config.toml
model = "image diffusion model"
dataset = "photos with spoken descriptions (Open Images, Localized Narratives)"
train_examples = 50862
image_size = 64
horizontal_flip = false
conditioning = "none"
arch = "unet"
objective = "epsilon"
cond_dim = 192
norm = "groupnorm"
activation = "gelu"
weight_standardization = true
pixel_unshuffle = 2
widths = [64, 128, 192, 256]
blocks_per_level = 1
scale_shift_norm = true
dropout = 0.1
attention = false
upsampling = "pixel_shuffle"
init = "trunc_normal_002"
residual_init = "none"
optimizer = "muon"
muon_scale = "match_rms_adamw"
lr = 0.0035
momentum = 0.95
nesterov = false
orthogonalizer = "newton_schulz_5"
adamw_lr_other_params = 0.00085
grad_clip = 5.0
steps = 7800
batch_size = 256
epochs = 39.3
lr_schedule = "cosine"
final_lr_fraction = 0.05
warmup_steps = 780
weight_decay = 0.1
adamw_weight_decay_other_params = 0.01
Rows from block 4 of a small image diffusion model, named by matrix and row number. Rows with one number belong to one channel. Each number is 500 + 50 x the weight over its row's rms, rounded and kept within 0 to 999. All counts start at 0. Numbers have three digits each.
Before each channel's rows are labels from the 100 images, of 14848 (inputs lightly noised), where the channel reaches its highest value: "strongest on" is what is common among them. Only what is clearly more common there than usual is listed. The data: photos with spoken descriptions (Open Images, Localized Narratives).
# convs0: first 3x3 conv (model.mid.1.convs.0.weight, 256x256x3x3, standardized in use, each kernel summed), inputs 156-207
# convs1: second 3x3 conv (model.mid.1.convs.1.weight, 256x256x3x3, standardized in use, transposed, each kernel summed), outputs 156-207

strongest on: text has "sitting"; text has "table"
convs0.116:550680541512445495619531534583545483528545475529410437490483421388476485633504487454513514614442514485485553615423484525473502593551533593484524494480573517
convs1.116:522479559486477601470459585468486635518444373550525515433540456507542478497455482426538470498612375473520515520492545514529470530429464354424518463543498477

strongest on: text has "plants"; text has "grass"
convs0.235:530477557391482492483503509489447463525450472485529520512509534402493419597484617485476343599500582513436553462471492507457449477485577539673523505507441496
convs1.235:539530464507553604539528561377450529514519544570529540525458398550411574519526408480506520458485435428484482541576594435502449478523464459511541546511463558

strongest on: text has "text"
convs0.177:546415461482512538513443497434462504506544482514474528461547496582472470426460488527479498420494567464495553498594612570542518534538503487543504501490510477
convs1.177:517536590593441530479534366498526433434495491436528516518553573526467372555533461578468570515482498564586544463509557497489574515509459496579511458517449597

strongest on: text has "people"; text has "sitting"; text has "wall"; text has "standing"
convs0.87:467598605429459478524494533448490489490391520525567472590505541443500508558493531508581498603473488599521494547457531584471514525539511425474558421561585471
convs1.87:443507475547485502556481498439460484515479497510579427515472483489494526399563484519550526478498498469440444428503423496523564508495500534479466508497485619

strongest on: text has "grass"; text has "flowers"
convs0.153:486378498463542541525527506580475410495511483513626473420510509559468506421465396495532439433537543549524543456509450485473636553357610511421484460533544553
convs1.153:501511500490554502517514494404536552477444523419339554522506538537590538534528486425562554391449396473520448592503503497423545519458494455500484507526525570

strongest on: text has "plants"
convs0.78:491441579417548501455441535544489521520486477423481521384470552481453552438519536596521522504482576481566510560542463521423527562508431462448475512518492530
convs1.78:532459572422567510495468542524477509552451441563447572433528463445551456512415474442518503480559448517580551545512484498541474412457476355400494456530484494

strongest on: text has "people"; text has "grass"; text has "ground"
convs0.76:496481503527481579506499532592531394561547524473462431595453514568528529516411442575509474484509452519501527551578529502554529500520493493457542511523511419
convs1.76:545528473535555458547385469430586451622479530533510421589519465431555449510457474511593521470508539433472453409467464522451495427484609490522533476484542493

strongest on: text has "people"; text has "sitting"; text has "lights"; text has "table"
convs0.124:492513488495488426429617456436453513453528501418434434523482440459471559562528464453525553641446541497551473585501608383483494515543528598389458549484463473
convs1.124:418502495547463469546446463564492511499466599516534477535483609488564544558418629507468492479537400647464456556466458495481529516609564481447500492581556504

strongest on: text has "sky"; text has "trees"; text has "buildings"
convs0.26:566311536553498509468483540519444546500460384472455538504508584485527552576492539519606527492500542432492541444535558471465528530523573434536460441484492529
convs1.26:493512548443471482536526580515559445489467530521478505415460484567505577495482510481528511514461453479518494530476504578455427567522429538549481491514528462

strongest on: text has "wearing"; text has "woman"
convs0.222:484588444403456485513500512457511451442474514436537559514465504468506525514583368526452545520459499544485578487485492565449535567549447503488452541432558622
convs1.222:407481385518509493511472552574471514504510432468459462450415584481452619405478501482442479473531477497556495479449550426532545461470575503557600565465408490

strongest on: text has "man"
convs0.100:504574512522503438462491568459374438503490572521572519464448478494445517586526392434510471522491483463462446634501428584473546597570518517473439492506493535
convs1.100:472498445450488448545528540535476527582567414580435478488587571579484519454432522607493488503504568533503474433444599441529573390490547448636473495585411514

strongest on: text has "sky"
convs0.154:496435503488527403540499577407533453473525626483564590495594503477500573553491346513527498451466558525516509472560568484514419509419421552512457477501501498
convs1.154:462499436462429453458510415596535450524455467539556544530571458441451511436559517440477433471445527561480448580593512515464434547461511501509449508525499493

strongest on: text has "wall"; text has "table"
convs0.152:502615525489470366522476558395479501532493575414504544487529491476500530564573353403572533633515535595575529551548468475547538586482450595511454529511429463
convs1.152:430438449581536571548384380494529484588452468584653576578484515543523423502538507479477392484529521505449519430582465412506543525471517488564445547471505508

strongest on: text has "text"
convs0.103:499578515425472446552485436585514475513474600539502549504544415502466515561491543432546529501449522533539520567443546484526489579533591644414508477433523503
convs1.103:397563544563425530495558477481494526522512559469495418547465631498503526522525475585452472456521467482597559508413507574452572510435495417531485550552544585

strongest on: text has "table"
convs0.252:541531526519496361507454555412539557505573432497579501567509352560514567619438492453518621588459547518458504534453572496504542450511509446437521404486528481
convs1.252:507537578550476509482644504422496495573526587472555405479539504423417537432524449481539486428480551361450516445394546467501453602488485595556490460455492513

strongest on: text has "wall"; text has "table"
convs0.150:512641502410428471534510506596505445492565428514453442539496528493469461618549686516517497618522425518446498487487519522474529542536477484416510496493482488
convs1.150:471405470464553491466470517461417555496466587395521431515408475550516437463571432509489550474516479415471485400433538510618523482462556520540514549478509445

strongest on: text has "trees"; text has "sky"
convs0.31:488508514496426494528552467421540433590466537549555447594567542504465498496526551517424566479520516471508472577543471481481480539547531539485539588507510459
convs1.31:433509397454559452559407531553541517501471545481575530480509499575475469450588558500517488626459530549477514457556474619430565471487468486450550443438534480

strongest on: text has "sky"
convs0.66:574496475439478458473512582518508408468550470533460532446510470518498545486504460567471479456446510518602438533446494593408511630573452517542391462527506599
convs1.66:540468552398516531481434530571470560509403362500490516400576480480526454508447511456481466493577435540547544518495546545512426442453478377363532502559489486

strongest on: text has "black"; text has "white"
convs0.229:492519471541502485471528442436558486485473565506449475508515651569517520324555451493524490442502513492525493513598519554505473421456509445450545448523415518
convs1.229:524482527534525449407433514506551499463597411425533512495604537505515480527496540548451461493491479450565506560563447551505487428472461477482546453564513460

strongest on: text has "food"
convs0.5:435512461477558458568536477535457464450482483552438626437479513467571519398542536576486405505523481471501511462471529457482505496570579530506516512583501554
convs1.5:417516484476527498444501491458521512484560474471449564491443445388522416443483428477503352494498528442483480522488468559493541488495510464396543519579530529

strongest on: text has "text"
convs0.219:555530514486486597554430493556453401464505525578497523479549436418556481471496440504515446456508565492487565531494499476556583468457496467452474448527525517
convs1.219:510534486479532570365485521524609518494546470439453557503501499508531517538410578473503512492548453467509366513480499549516538471478445522547511438553565455

strongest on: text has "sky"; text has "buildings"
convs0.164:447452399511531461474478510545506484451505530411514521511510566555518541492530461533476362531489575517488533512595524507472422525571496583447428545522440497
convs1.164:549455494483404487519466455450521443441484529531593550462471452473496566526396510521449570510506556556501544495502579474498405477422502520545492519515557551

strongest on: text has "sky"; text has "trees"
convs0.40:524399475553525456504471539489624439536480304478447498545483439549581454529470557544510573540546527518414491442476493460519419460461529447457472484436420530
convs1.40:395492469526506537475482471490481545563546584483583545462605508502521465546438482485484420474483476604442524431540554555507443484515576483443579533510571518

strongest on: text has "lights"
convs0.165:610522544638487456448414446572491481524444418542538458510516474494494451435376493467461514442460445473478523491504565519481465402440490381483523414477498511
convs1.165:477494440505479468554568611493498568525518539415477429564472516445550545453464532424533416558490523484613550552524463405527521551467484532494513540430395532

strongest on: text has "trees"; text has "plants"
convs0.140:554449414467511388541558512511437463547433463546380497516447502474534526476525512519504420440484549529571514552571416610518531504490541442479505529477545544
convs1.140:503573533438476493565534506509625568533432490464456442548446523520478479501549391513444523433474536513472472491446510482555570468497523485443569434554520546

strongest on: text has "people"; text has "sitting"; text has "standing"; text has "lights"
convs0.171:515573560517477570480475500549516500468472506564535396449489507457532518512468432537524454572507408525446481566556461450527482489534525486467383499495524499
convs1.171:514469565617536542576450475537485492539542539512514490497566475536480531549510536487538576494521508418495511415413424425512578486488619534492449546432630523

strongest on: text has "table"
convs0.86:530573510477435507482488546507493532493519558519474537534509507446502522477449477486478488634463400505381537435470432549538506492553524557489461448560541508
convs1.86:447418510465480531553554481553598484558514497512488454474502477516456469474485521551537449535521536473499521430386523512510439537600561482538463507484456410

strongest on: text has "black"; text has "white"
convs0.128:470586465466501369505452549365520454517559668357470544445527643506512536540482438487561503514521536547542559498492488495488467572432469562491517482482531397
convs1.128:497434549517496528441547359505556487479443452617644575562509445520496466467546519512457484586483616470479514563524478522478442457512578529522433612481484454

strongest on: text has "grass"
convs0.21:492453455472433469563469465456492494588468500507487438543475544518482536490524535540492457458464472521556520556613450516444594522479488566522527463475497402
convs1.21:609542549512621470558413508467467505558532507440514500547517457519456451593597444435459470593453488462481454511499531494534477456447485477465569427549545424

strongest on: text has "dark"
convs0.131:511642548578515544539529502384389607492567596497513447411522484525485536552474531518488599525496479428458445523418579510491460535522470522518468485524543573
convs1.131:540544433554529497428510438542547440488510464548486402468534481571519598455473494489487548541508563463565475531511516522528481446481436506508515533419386453

strongest on: text has "sky"
convs0.109:481381488556491532420424523593453511538552267538494489552550547530502527507462513507537445423451485539515466546479520484486516514474599475446475496513526437
convs1.109:456492472546478458577570545504595490490438558530572452528548442372529506494557508394443505494473528425521468510515490485493398446383494529464544510456529564

strongest on: text has "wall"; text has "people"; text has "table"; text has "sitting"
convs0.14:511645476549482419471462507439445544454490613468450448473423575443530458513578516480551492553523476549448523508482425487492488552505457499498462458505561546
convs1.14:517502402504529545504456439490530502567441443506541441534432460449439500496539522577454428437524512483558484430487483423500555494525604549525476549468397439

strongest on: text has "trees"
convs0.245:478624508455464548578445452541504459528404407470461471506458476533558541550478410503521453460524469517541506557506482461466468480586596544471479457478472504
convs1.245:463602504529567441473506424425475502368476574496530428485544549565582508391517506535465571487492491504421505511473581412500550514539430497469521509473541511

strongest on: text has "sky"; text has "blue"
convs0.90:529473482420517592496483525559510502569486372441514502458519471591508568506626596465494436487517569524477498538481500555503460502484427570542403470497538487
convs1.90:520457425421411476510506424649419541452533452468548485548577528490489453525562432478596507544442609485594512610452516526480552468503493495504472516490609416

strongest on: text has "people"; text has "wall"; text has "sitting"; text has "table"
convs0.199:480589514493450456481507478631517538446393398450369493522450443500469535524471585516514428632500403581571459608518539450530544548490484428450485493465559469
convs1.199:537397468512467475574572424448459451515498529557487435504574513581471419480485487570489542510423580394392504367478495492549458463528524449531487535550581435

strongest on: text has "people"; text has "sitting"; text has "table"; text has "front"
convs0.149:453632470477533498500491520497471514482500509559442438497552528493500467505571413503481576615503387491499451563594527459465523492480512509433578400512581440
convs1.149:424469436659526490517429444506569511487443496528483440461482500596451592482444585539479514416611501414547477418461503635552548485595510495409535588546568422

strongest on: text has "trees"; text has "sky"
convs0.68:497464420513570516480478451440521430528486501472460488528544503501534506474541569518540468502529630465596524520471530480492507489552527415554545508498492488
convs1.68:506532600518452566550495432381556502504531533478529652470452398465427495551522462475570479572494410536465402546515590571551503472526463512468606481467512455

strongest on: text has "wall"; text has "table"; text has "sitting"; text has "people"
convs0.16:470521455533476425499460505545596521428457434471469474462533519420485571513600563503553490582461426529520487563499426539463494508499406568433514586519539489
convs1.16:521514508491553390475437498459464476535500531466509440584526517506493460568508531466516543548507399488376457515449526401540599504435455504532505455445513556

strongest on: text has "white"
convs0.133:460538536462525461433527543443475420493541517535488488466468503574471466455467722583536513543539471510472477493501423514542586427564428449524539469500486432
convs1.133:485524527549537509475576503559442477446502511456390471505491520463522479542432420565491489432542471560603456519507505462607496495555543427536554468430525485

strongest on: text has "trees"; text has "sky"; text has "buildings"; text has "road"
convs0.4:549375523373422467525537495559525462507464457467511470525562492449521561491527493513476485548504549511595502612441496418502602455569494459422453552493555444
convs1.4:424531523583500524553534448500571495543500538612450465456578458492506553429472492504460437527501581400461457421412524541599518524494518486490560506522541513