From a checkpoint of a small image diffusion model: 64-pixel images, widths [64, 128, 192, 256].
Rows from block 5 of a small image diffusion model, named by matrix and row number. Rows with one number belong to one channel. Each number is 50 + 12 x the weight over its row's rms, rounded and kept within 0 to 99. All counts start at 0.
Before each channel's rows are labels from the 100 images, of 14848 (inputs lightly noised), where the channel reaches its highest value: "responds to" is what is common among them. Only what is clearly more common there than usual is listed. The data: photos with spoken descriptions (Open Images, Localized Narratives). In brackets: how many of the 100, against the usual share in percent.
# convs0: first 3x3 conv (model.decb.0.0.convs.0.weight, 192x384x3x3, standardized in use, each kernel summed), inputs 55-109
# convs1: second 3x3 conv (model.decb.0.0.convs.1.weight, 192x192x3x3, standardized in use, transposed, each kernel summed), outputs 64-127

responds to: text has "plants" (30 vs 10.3)
convs0.137:45 69 53 41 43 51 53 38 52 44 38 48 53 49 54 58 57 78 48 50 54 55 56 15 63 58 46 49 48 49 45 56 54 56 35 50 57 58 59 48 33 61 43 45 60 35 61 59 51 45 60 55 48 52 45
convs1.137:25 81 49 67 48 45 35 43 59 78 53 53 57 48 56 67 42 22 39 43 50 47 51 43 47 57 52 59 51 39 46 49 47 37 34 52 29 67 47 47 43 55 58 72 42 65 44 51 40 47 24 43 65 29 53 52 46 62 50 38 32 69 45 65

responds to: text has "sky" (81 vs 24.6); text has "trees" (65 vs 27.4); text has "clouds" (36 vs 4.4); text has "grass" (26 vs 10)
convs0.51:47 49 59 42 55 57 65 70 60 45 50 60 52 64 53 52 46 61 30 59 49 61 48 59 59 56 35 66 36 38 54 47 48 59 46 40 36 68 60 45 35 54 62 72 49 50 35 51 45 52 52 57 50 42 45
convs1.51:64 57 54 41 45 52 48 38 45 49 54 48 67 35 43 51 63 54 64 50 48 47 59 63 68 55 30 59 55 59 47 69 49 42 59 40 44 51 49 42 48 54 37 58 33 47 41 33 57 40 30 58 53 46 30 46 46 72 45 79 54 51 55 52

responds to: text has "grass" (26 vs 10); text has "plants" (26 vs 10.3)
convs0.129:45 42 38 47 48 51 46 59 52 29 36 40 66 69 55 47 31 49 40 63 43 51 50 56 55 48 68 70 65 50 57 38 50 41 73 54 51 50 44 52 43 58 55 58 47 57 47 54 52 40 54 54 51 49 40
convs1.129:36 39 57 37 54 59 44 45 51 36 53 56 48 46 51 36 49 32 59 55 58 45 53 35 33 50 62 41 43 61 39 60 67 52 43 41 57 47 70 68 57 47 66 52 56 49 54 52 56 60 75 56 38 55 69 66 53 44 62 55 43 31 51 60

responds to: text has "holding" (36 vs 15.9)
convs0.12:45 63 35 41 60 57 36 36 26 56 41 61 44 50 47 41 39 46 48 52 53 62 39 46 55 33 49 54 34 39 60 74 34 51 40 43 52 67 43 57 59 66 54 52 37 63 52 37 52 55 47 49 57 57 34
convs1.12:40 64 26 49 49 67 52 36 51 55 50 48 63 63 48 72 43 76 38 42 65 62 56 39 70 74 30 60 46 46 51 55 37 47 45 50 44 49 61 45 34 50 58 53 44 71 63 44 49 52 70 47 65 42 48 41 34 38 56 54 65 44 50 50

responds to: text has "sky" (76 vs 24.6); text has "trees" (66 vs 27.4)
convs0.171:44 60 31 63 58 53 48 57 46 75 64 64 59 44 64 46 49 47 32 57 57 51 41 54 61 43 53 63 52 27 62 64 73 42 62 56 55 64 63 49 47 59 59 63 43 62 63 60 49 46 64 59 27 49 54
convs1.171:44 38 60 30 66 48 73 45 54 59 51 57 54 42 60 43 38 33 57 32 53 51 60 70 41 50 51 46 34 53 46 77 56 63 54 58 62 43 47 61 47 47 41 69 79 49 57 71 39 59 56 46 57 78 69 41 68 46 60 61 58 43 54 82

responds to: text has "grass" (26 vs 10)
convs0.163:27 31 44 47 58 48 65 32 57 69 25 50 53 72 51 56 67 65 45 50 70 51 51 61 79 57 47 52 34 49 50 37 54 63 32 75 25 66 49 34 55 60 46 55 28 45 39 73 47 28 45 36 48 72 68
convs1.163:52 46 32 62 44 64 56 36 32 38 62 56 34 88 56 64 61 48 42 57 46 38 60 42 52 35 46 51 42 67 51 36 46 46 50 48 38 29 53 60 30 47 51 62 57 45 34 52 63 38 46 34 38 44 33 52 23 56 29 65 59 40 44 34

responds to: text has "holding" (36 vs 15.9)
convs0.85:43 61 35 32 63 50 27 51 27 57 32 60 42 55 46 35 42 49 46 52 44 53 35 53 53 29 54 62 38 36 54 77 42 56 39 46 50 66 38 56 54 68 53 59 38 57 52 40 59 54 52 57 56 62 48
convs1.85:52 67 29 51 45 44 40 51 55 37 51 67 40 46 47 51 43 50 53 72 48 58 43 53 50 43 54 57 57 48 70 52 54 45 61 72 27 42 54 48 57 46 63 51 22 61 69 39 56 59 64 63 63 43 63 40 56 56 48 63 51 37 49 62

responds to: text has "trees" (75 vs 27.4); text has "sky" (55 vs 24.6); text has "plants" (32 vs 10.3); text has "grass" (25 vs 10)
convs0.117:60 54 47 46 53 26 42 54 55 25 33 59 53 47 48 42 56 57 35 52 69 56 59 49 48 52 63 50 39 49 54 64 62 49 39 46 38 48 81 31 41 43 53 44 50 57 80 41 58 50 53 50 44 61 45
convs1.117:41 46 41 87 33 44 43 41 40 26 51 43 49 46 48 51 46 78 60 67 40 33 48 58 41 47 67 41 37 47 38 47 56 40 68 56 47 77 53 47 42 51 32 55 53 54 38 46 57 49 62 57 47 33 68 42 55 62 43 56 68 47 59 58

responds to: text has "grass" (47 vs 10)
convs0.24:61 53 53 59 49 51 51 61 55 33 26 44 52 53 83 70 61 45 34 65 60 60 56 61 41 57 62 53 67 54 62 43 30 46 63 43 39 72 59 62 71 31 64 48 52 46 63 46 45 48 41 52 40 44 51
convs1.24:03 42 55 63 65 56 30 46 44 47 53 40 68 32 41 64 22 50 56 44 57 34 51 55 72 31 34 49 63 62 66 41 33 44 56 72 45 52 57 65 53 50 47 33 43 66 40 22 68 60 49 61 59 25 45 46 61 53 36 56 63 62 51 45

responds to: text has "grass" (32 vs 10)
convs0.178:58 55 44 42 59 60 69 48 48 56 52 40 33 56 50 59 47 45 40 47 47 56 59 46 73 57 41 71 58 41 46 49 40 48 24 58 58 57 57 52 42 62 41 53 56 37 49 49 57 39 34 55 46 49 50
convs1.178:24 39 17 38 62 56 62 50 44 51 50 54 57 38 59 44 58 41 52 36 48 54 38 53 57 54 63 60 62 69 39 61 13 33 44 52 47 62 69 42 40 50 21 52 46 52 27 28 48 40 46 34 25 44 63 24 47 34 40 45 42 55 46 60

responds to: text has "text" (25 vs 6.6)
convs0.98:38 44 56 64 57 53 58 53 43 63 65 59 56 47 64 54 56 54 24 53 47 56 40 66 47 50 75 71 54 36 58 70 67 31 51 52 64 64 45 61 39 63 60 63 45 55 66 54 48 46 71 70 19 37 48
convs1.98:72 37 41 34 45 55 46 57 62 57 64 57 52 51 63 40 51 35 44 31 63 46 55 76 51 50 47 51 47 57 37 68 52 53 35 52 55 53 46 58 47 39 48 73 72 61 53 77 36 68 53 65 42 65 57 50 63 50 64 63 55 39 60 67

responds to: text has "plants" (31 vs 10.3)
convs0.26:57 62 46 52 45 68 51 31 33 38 63 59 58 48 53 37 40 51 46 59 44 51 49 46 45 46 41 60 47 52 59 50 53 42 58 38 31 54 60 27 53 61 46 44 38 46 45 45 54 46 42 63 41 44 45
convs1.26:30 40 40 79 56 23 47 47 46 39 62 29 57 64 53 29 47 49 35 65 38 45 48 50 52 34 45 54 45 43 52 58 33 49 57 43 66 41 54 50 54 47 51 18 49 37 43 46 44 48 35 34 64 61 52 44 69 44 33 39 35 41 51 30

responds to: text has "sky" (67 vs 24.6); text has "trees" (56 vs 27.4)
convs0.77:44 52 47 31 52 54 58 44 40 47 78 52 41 38 61 61 60 58 60 54 50 52 48 41 54 54 51 59 73 48 48 45 86 51 41 41 23 62 40 60 60 46 40 48 57 50 43 44 61 36 44 53 59 53 41
convs1.77:50 40 49 52 43 27 65 47 51 60 53 69 70 35 73 42 58 52 59 51 68 33 35 40 54 43 17 53 27 57 60 70 50 53 59 48 27 45 54 60 60 48 64 30 57 57 14 58 39 27 52 79 49 73 33 42 34 44 51 50 59 52 51 55

responds to: text has "white" (33 vs 12); text has "black" (25 vs 9.7)
convs0.46:38 48 52 40 38 56 43 36 61 40 35 39 41 41 38 41 43 34 67 31 45 38 51 40 43 44 46 54 45 71 42 42 61 68 62 30 48 33 44 54 57 44 25 35 77 48 67 39 44 61 39 47 73 69 69
convs1.46:46 47 62 55 55 49 55 55 54 49 01 54 50 52 55 48 46 48 47 41 46 55 43 47 53 61 46 61 47 47 42 44 52 51 45 50 47 45 48 41 49 97 44 56 50 55 48 43 52 52 49 50 57 55 41 54 52 50 45 43 53 53 04 48

responds to: text has "plants" (35 vs 10.3)
convs0.158:60 60 48 50 44 50 50 62 45 48 55 55 54 60 48 49 45 57 58 50 56 45 50 76 50 51 54 48 33 43 50 49 49 60 69 48 57 45 50 50 53 44 49 45 29 52 30 44 59 43 55 54 51 49 36
convs1.158:30 60 55 61 79 53 50 51 49 42 54 27 54 49 34 59 43 56 58 54 21 62 33 63 24 52 39 33 46 47 52 43 58 71 75 40 66 49 66 64 47 51 45 43 53 46 53 61 65 50 47 41 69 64 55 49 40 46 51 38 49 46 53 65

responds to: text has "lights" (33 vs 7.6)
convs0.8:54 67 49 57 58 45 62 40 61 62 42 67 36 69 56 40 44 66 56 60 59 56 39 49 52 47 48 44 07 56 42 62 62 47 49 31 48 54 83 49 66 70 43 62 48 59 31 70 39 44 52 40 41 43 57
convs1.8:61 62 32 66 21 47 40 57 50 54 57 65 45 40 52 52 48 42 46 37 66 53 56 40 52 44 70 51 70 48 58 57 56 49 38 70 46 76 25 65 40 56 40 65 47 40 64 44 65 57 48 39 25 41 58 62 32 62 24 73 42 64 50 55

responds to: text has "lights" (41 vs 7.6)
convs0.10:72 64 60 56 37 44 72 58 59 48 58 43 48 76 53 43 70 65 59 59 54 53 49 37 57 50 59 43 24 52 51 52 34 30 62 49 49 49 50 51 59 47 41 54 42 30 38 49 40 51 45 54 46 58 55
convs1.10:35 60 50 60 52 51 70 33 42 48 57 37 28 42 60 57 72 35 57 49 42 59 44 43 46 54 38 55 45 43 36 75 57 62 37 59 32 69 50 65 56 49 55 25 51 63 58 44 52 46 43 53 82 50 73 47 41 38 63 35 11 43 53 63

responds to: text has "text" (42 vs 6.6)
convs0.29:48 33 43 59 45 57 24 40 53 46 38 51 65 35 52 44 38 38 45 41 44 46 46 34 61 55 48 50 46 44 50 32 69 55 69 48 67 53 34 41 36 62 63 46 47 71 47 50 50 63 46 54 60 57 68
convs1.29:50 57 60 63 59 57 51 42 55 55 50 59 56 62 53 40 50 45 56 57 22 58 58 44 58 43 41 63 43 23 44 64 54 54 62 38 38 35 52 38 44 45 52 40 21 57 49 45 39 36 41 42 30 41 47 73 49 30 61 62 37 49 56 51

responds to: text has "wearing" (32 vs 12.2); text has "woman" (27 vs 9.2)
convs0.43:81 59 46 55 61 47 52 60 76 78 28 38 75 29 58 63 47 70 52 53 62 62 62 16 63 59 48 53 32 61 47 36 45 51 51 54 42 76 46 54 35 53 49 60 56 55 60 50 66 19 45 52 47 67 48
convs1.43:51 64 55 44 73 48 50 38 22 59 56 52 37 56 44 41 43 69 53 63 48 62 55 40 45 45 74 41 49 57 58 45 73 57 46 58 41 57 36 35 52 43 76 49 35 69 53 46 60 42 59 21 66 37 47 53 52 48 29 64 45 48 57 10

responds to: text has "wearing" (31 vs 12.2); text has "woman" (27 vs 9.2)
convs0.136:64 59 60 45 63 48 46 54 44 56 53 60 61 56 44 44 44 56 19 44 46 56 62 36 52 59 50 57 66 43 37 58 47 42 34 52 48 56 66 42 49 53 40 54 51 65 47 66 63 46 37 47 43 35 34
convs1.136:30 17 41 55 60 52 46 58 49 57 46 47 39 23 52 26 72 52 48 41 40 54 49 68 65 57 70 52 69 45 58 66 46 58 42 51 53 60 71 40 63 49 52 72 48 39 46 50 63 37 50 31 45 45 55 53 58 51 81 67 39 53 55 58

responds to: text has "trees" (57 vs 27.4)
convs0.174:58 35 60 54 63 55 58 36 43 30 62 50 65 48 51 54 51 55 49 56 66 64 51 25 56 40 33 41 43 45 38 44 53 52 59 41 46 48 57 46 63 42 48 54 55 47 45 33 46 65 46 49 44 58 44
convs1.174:55 39 54 52 38 49 55 49 54 52 51 37 59 43 41 57 68 47 45 73 39 64 44 40 53 51 56 26 47 73 56 66 76 53 33 45 46 56 33 58 64 55 41 50 65 49 42 65 48 80 36 52 47 45 33 55 72 45 63 66 65 51 57 63

responds to: text has "text" (31 vs 6.6)
convs0.191:44 63 57 30 49 42 64 55 48 73 48 48 61 57 50 54 57 50 59 69 58 47 49 41 54 51 66 48 47 43 51 61 65 68 77 52 27 48 64 55 78 45 54 59 54 44 63 43 62 46 61 61 34 52 36
convs1.191:69 24 21 31 55 42 48 45 41 54 58 42 63 45 41 49 44 49 53 62 56 27 60 59 34 50 43 41 36 39 60 50 50 64 83 52 56 58 47 27 42 44 58 46 45 61 38 76 34 58 41 75 42 37 20 34 46 41 49 62 74 45 56 61

responds to: text has "color" (33 vs 13.2); text has "red" (25 vs 3.5)
convs0.67:32 65 42 33 43 55 49 65 54 71 40 42 53 43 47 54 59 61 50 57 49 44 44 38 60 52 61 57 43 37 57 48 48 48 58 71 66 50 56 68 65 60 49 57 64 57 60 59 42 50 54 58 53 56 45
convs1.67:60 55 42 63 36 46 27 35 33 60 42 48 47 54 42 59 44 74 58 54 44 56 46 53 70 53 56 43 27 39 59 56 55 67 50 74 69 63 51 66 28 55 45 58 39 51 41 46 60 43 50 39 30 56 47 65 62 62 47 68 35 58 48 46

responds to: text has "plants" (30 vs 10.3); text has "grass" (29 vs 10)
convs0.165:55 48 55 61 70 58 49 44 41 35 51 46 60 59 48 62 41 61 44 66 60 62 50 39 65 55 58 82 64 46 56 40 51 47 55 34 49 47 62 46 49 54 58 60 33 39 43 42 45 60 53 47 42 38 46
convs1.165:78 58 61 49 44 70 35 59 60 43 50 44 38 52 50 49 56 44 60 60 55 46 62 56 61 46 62 50 54 56 41 54 49 75 51 39 69 55 45 51 47 54 56 44 61 45 51 52 70 26 56 56 41 55 48 58 43 54 54 48 54 54 51 65

responds to: text has "grass" (27 vs 10)
convs0.105:57 27 49 45 43 44 60 55 62 37 75 52 54 42 59 57 55 63 44 42 64 62 59 37 52 53 54 56 40 44 55 21 51 51 48 78 57 67 30 65 34 41 66 54 45 45 29 41 52 61 65 58 43 47 40
convs1.105:71 58 46 64 61 48 33 53 43 59 54 54 48 47 73 57 49 51 48 70 39 51 67 29 43 56 45 46 43 35 56 37 42 68 62 63 28 44 72 56 44 44 66 22 20 58 37 44 54 41 60 51 60 56 30 43 58 57 39 13 60 69 51 47

responds to: text has "wall" (48 vs 19.6); text has "man" (38 vs 11.8); text has "sitting" (36 vs 14.5); text has "wearing" (31 vs 12.2)
convs0.162:63 52 50 54 67 51 61 99 47 43 34 64 69 59 66 52 71 35 37 48 50 65 46 50 42 35 49 59 43 55 51 52 47 45 37 49 33 69 48 41 57 45 58 54 39 55 52 48 33 63 45 44 56 51 45
convs1.162:39 43 44 54 67 50 29 35 50 49 59 52 58 70 53 33 77 59 43 80 28 32 55 55 48 53 45 55 68 44 55 48 69 44 50 65 45 33 51 46 42 40 63 61 52 62 65 61 53 47 28 40 44 64 43 53 46 54 72 90 64 39 51 58

responds to: text has "sky" (71 vs 24.6); text has "clouds" (31 vs 4.4)
convs0.25:68 65 56 40 50 41 66 48 46 52 99 47 41 64 56 58 45 67 29 55 56 59 56 50 66 64 46 65 22 47 47 65 60 50 45 43 70 41 44 52 51 59 57 56 46 52 27 41 44 35 44 59 46 57 49
convs1.25:38 55 60 37 38 54 39 44 55 55 56 47 52 51 48 53 47 61 41 64 63 65 55 53 59 58 72 39 48 49 65 26 59 46 50 24 56 42 38 52 58 44 49 60 48 51 57 20 45 33 46 38 69 32 24 47 44 55 45 60 65 56 52 69

responds to: text has "sky" (70 vs 24.6)
convs0.59:54 36 55 45 65 36 53 33 40 38 39 42 37 48 39 57 54 59 39 46 55 57 51 34 42 63 50 68 46 41 37 54 48 50 22 54 57 63 39 46 40 66 47 60 45 54 44 68 38 56 61 50 47 57 54
convs1.59:41 26 46 45 68 40 58 54 42 52 48 47 54 64 31 44 35 33 31 37 32 67 38 51 54 60 35 54 54 54 37 57 63 31 64 68 61 78 58 65 58 47 55 62 96 40 51 58 47 58 27 21 39 52 69 54 59 54 22 33 60 23 48 39

responds to: text has "plants" (30 vs 10.3)
convs0.48:47 65 37 52 52 64 50 36 40 25 48 46 57 59 49 51 51 54 46 52 57 45 47 69 55 60 44 54 59 52 49 41 66 55 40 40 55 55 54 42 44 55 53 43 42 46 29 52 41 29 39 44 49 39 29
convs1.48:47 58 59 54 43 54 37 32 66 26 55 74 50 31 61 58 58 68 44 54 42 52 50 52 45 59 52 47 60 55 54 65 38 39 21 58 44 56 42 49 52 41 51 69 35 58 64 53 42 76 58 76 61 28 46 36 57 19 42 59 34 49 58 54

responds to: text has "grass" (26 vs 10); text has "flowers" (25 vs 3.4)
convs0.185:42 45 53 50 51 51 39 49 41 46 20 64 53 56 50 49 59 49 49 37 49 59 38 50 43 41 53 49 68 52 67 55 45 53 38 51 51 54 69 48 27 64 53 48 43 56 58 57 55 64 55 58 46 53 48
convs1.185:65 57 45 43 53 64 39 52 43 52 48 37 58 77 50 48 35 55 72 65 42 46 59 33 31 43 39 35 42 37 45 42 55 46 58 76 77 63 58 62 40 53 57 45 57 40 48 65 47 28 38 42 41 64 49 46 53 48 72 30 42 57 50 47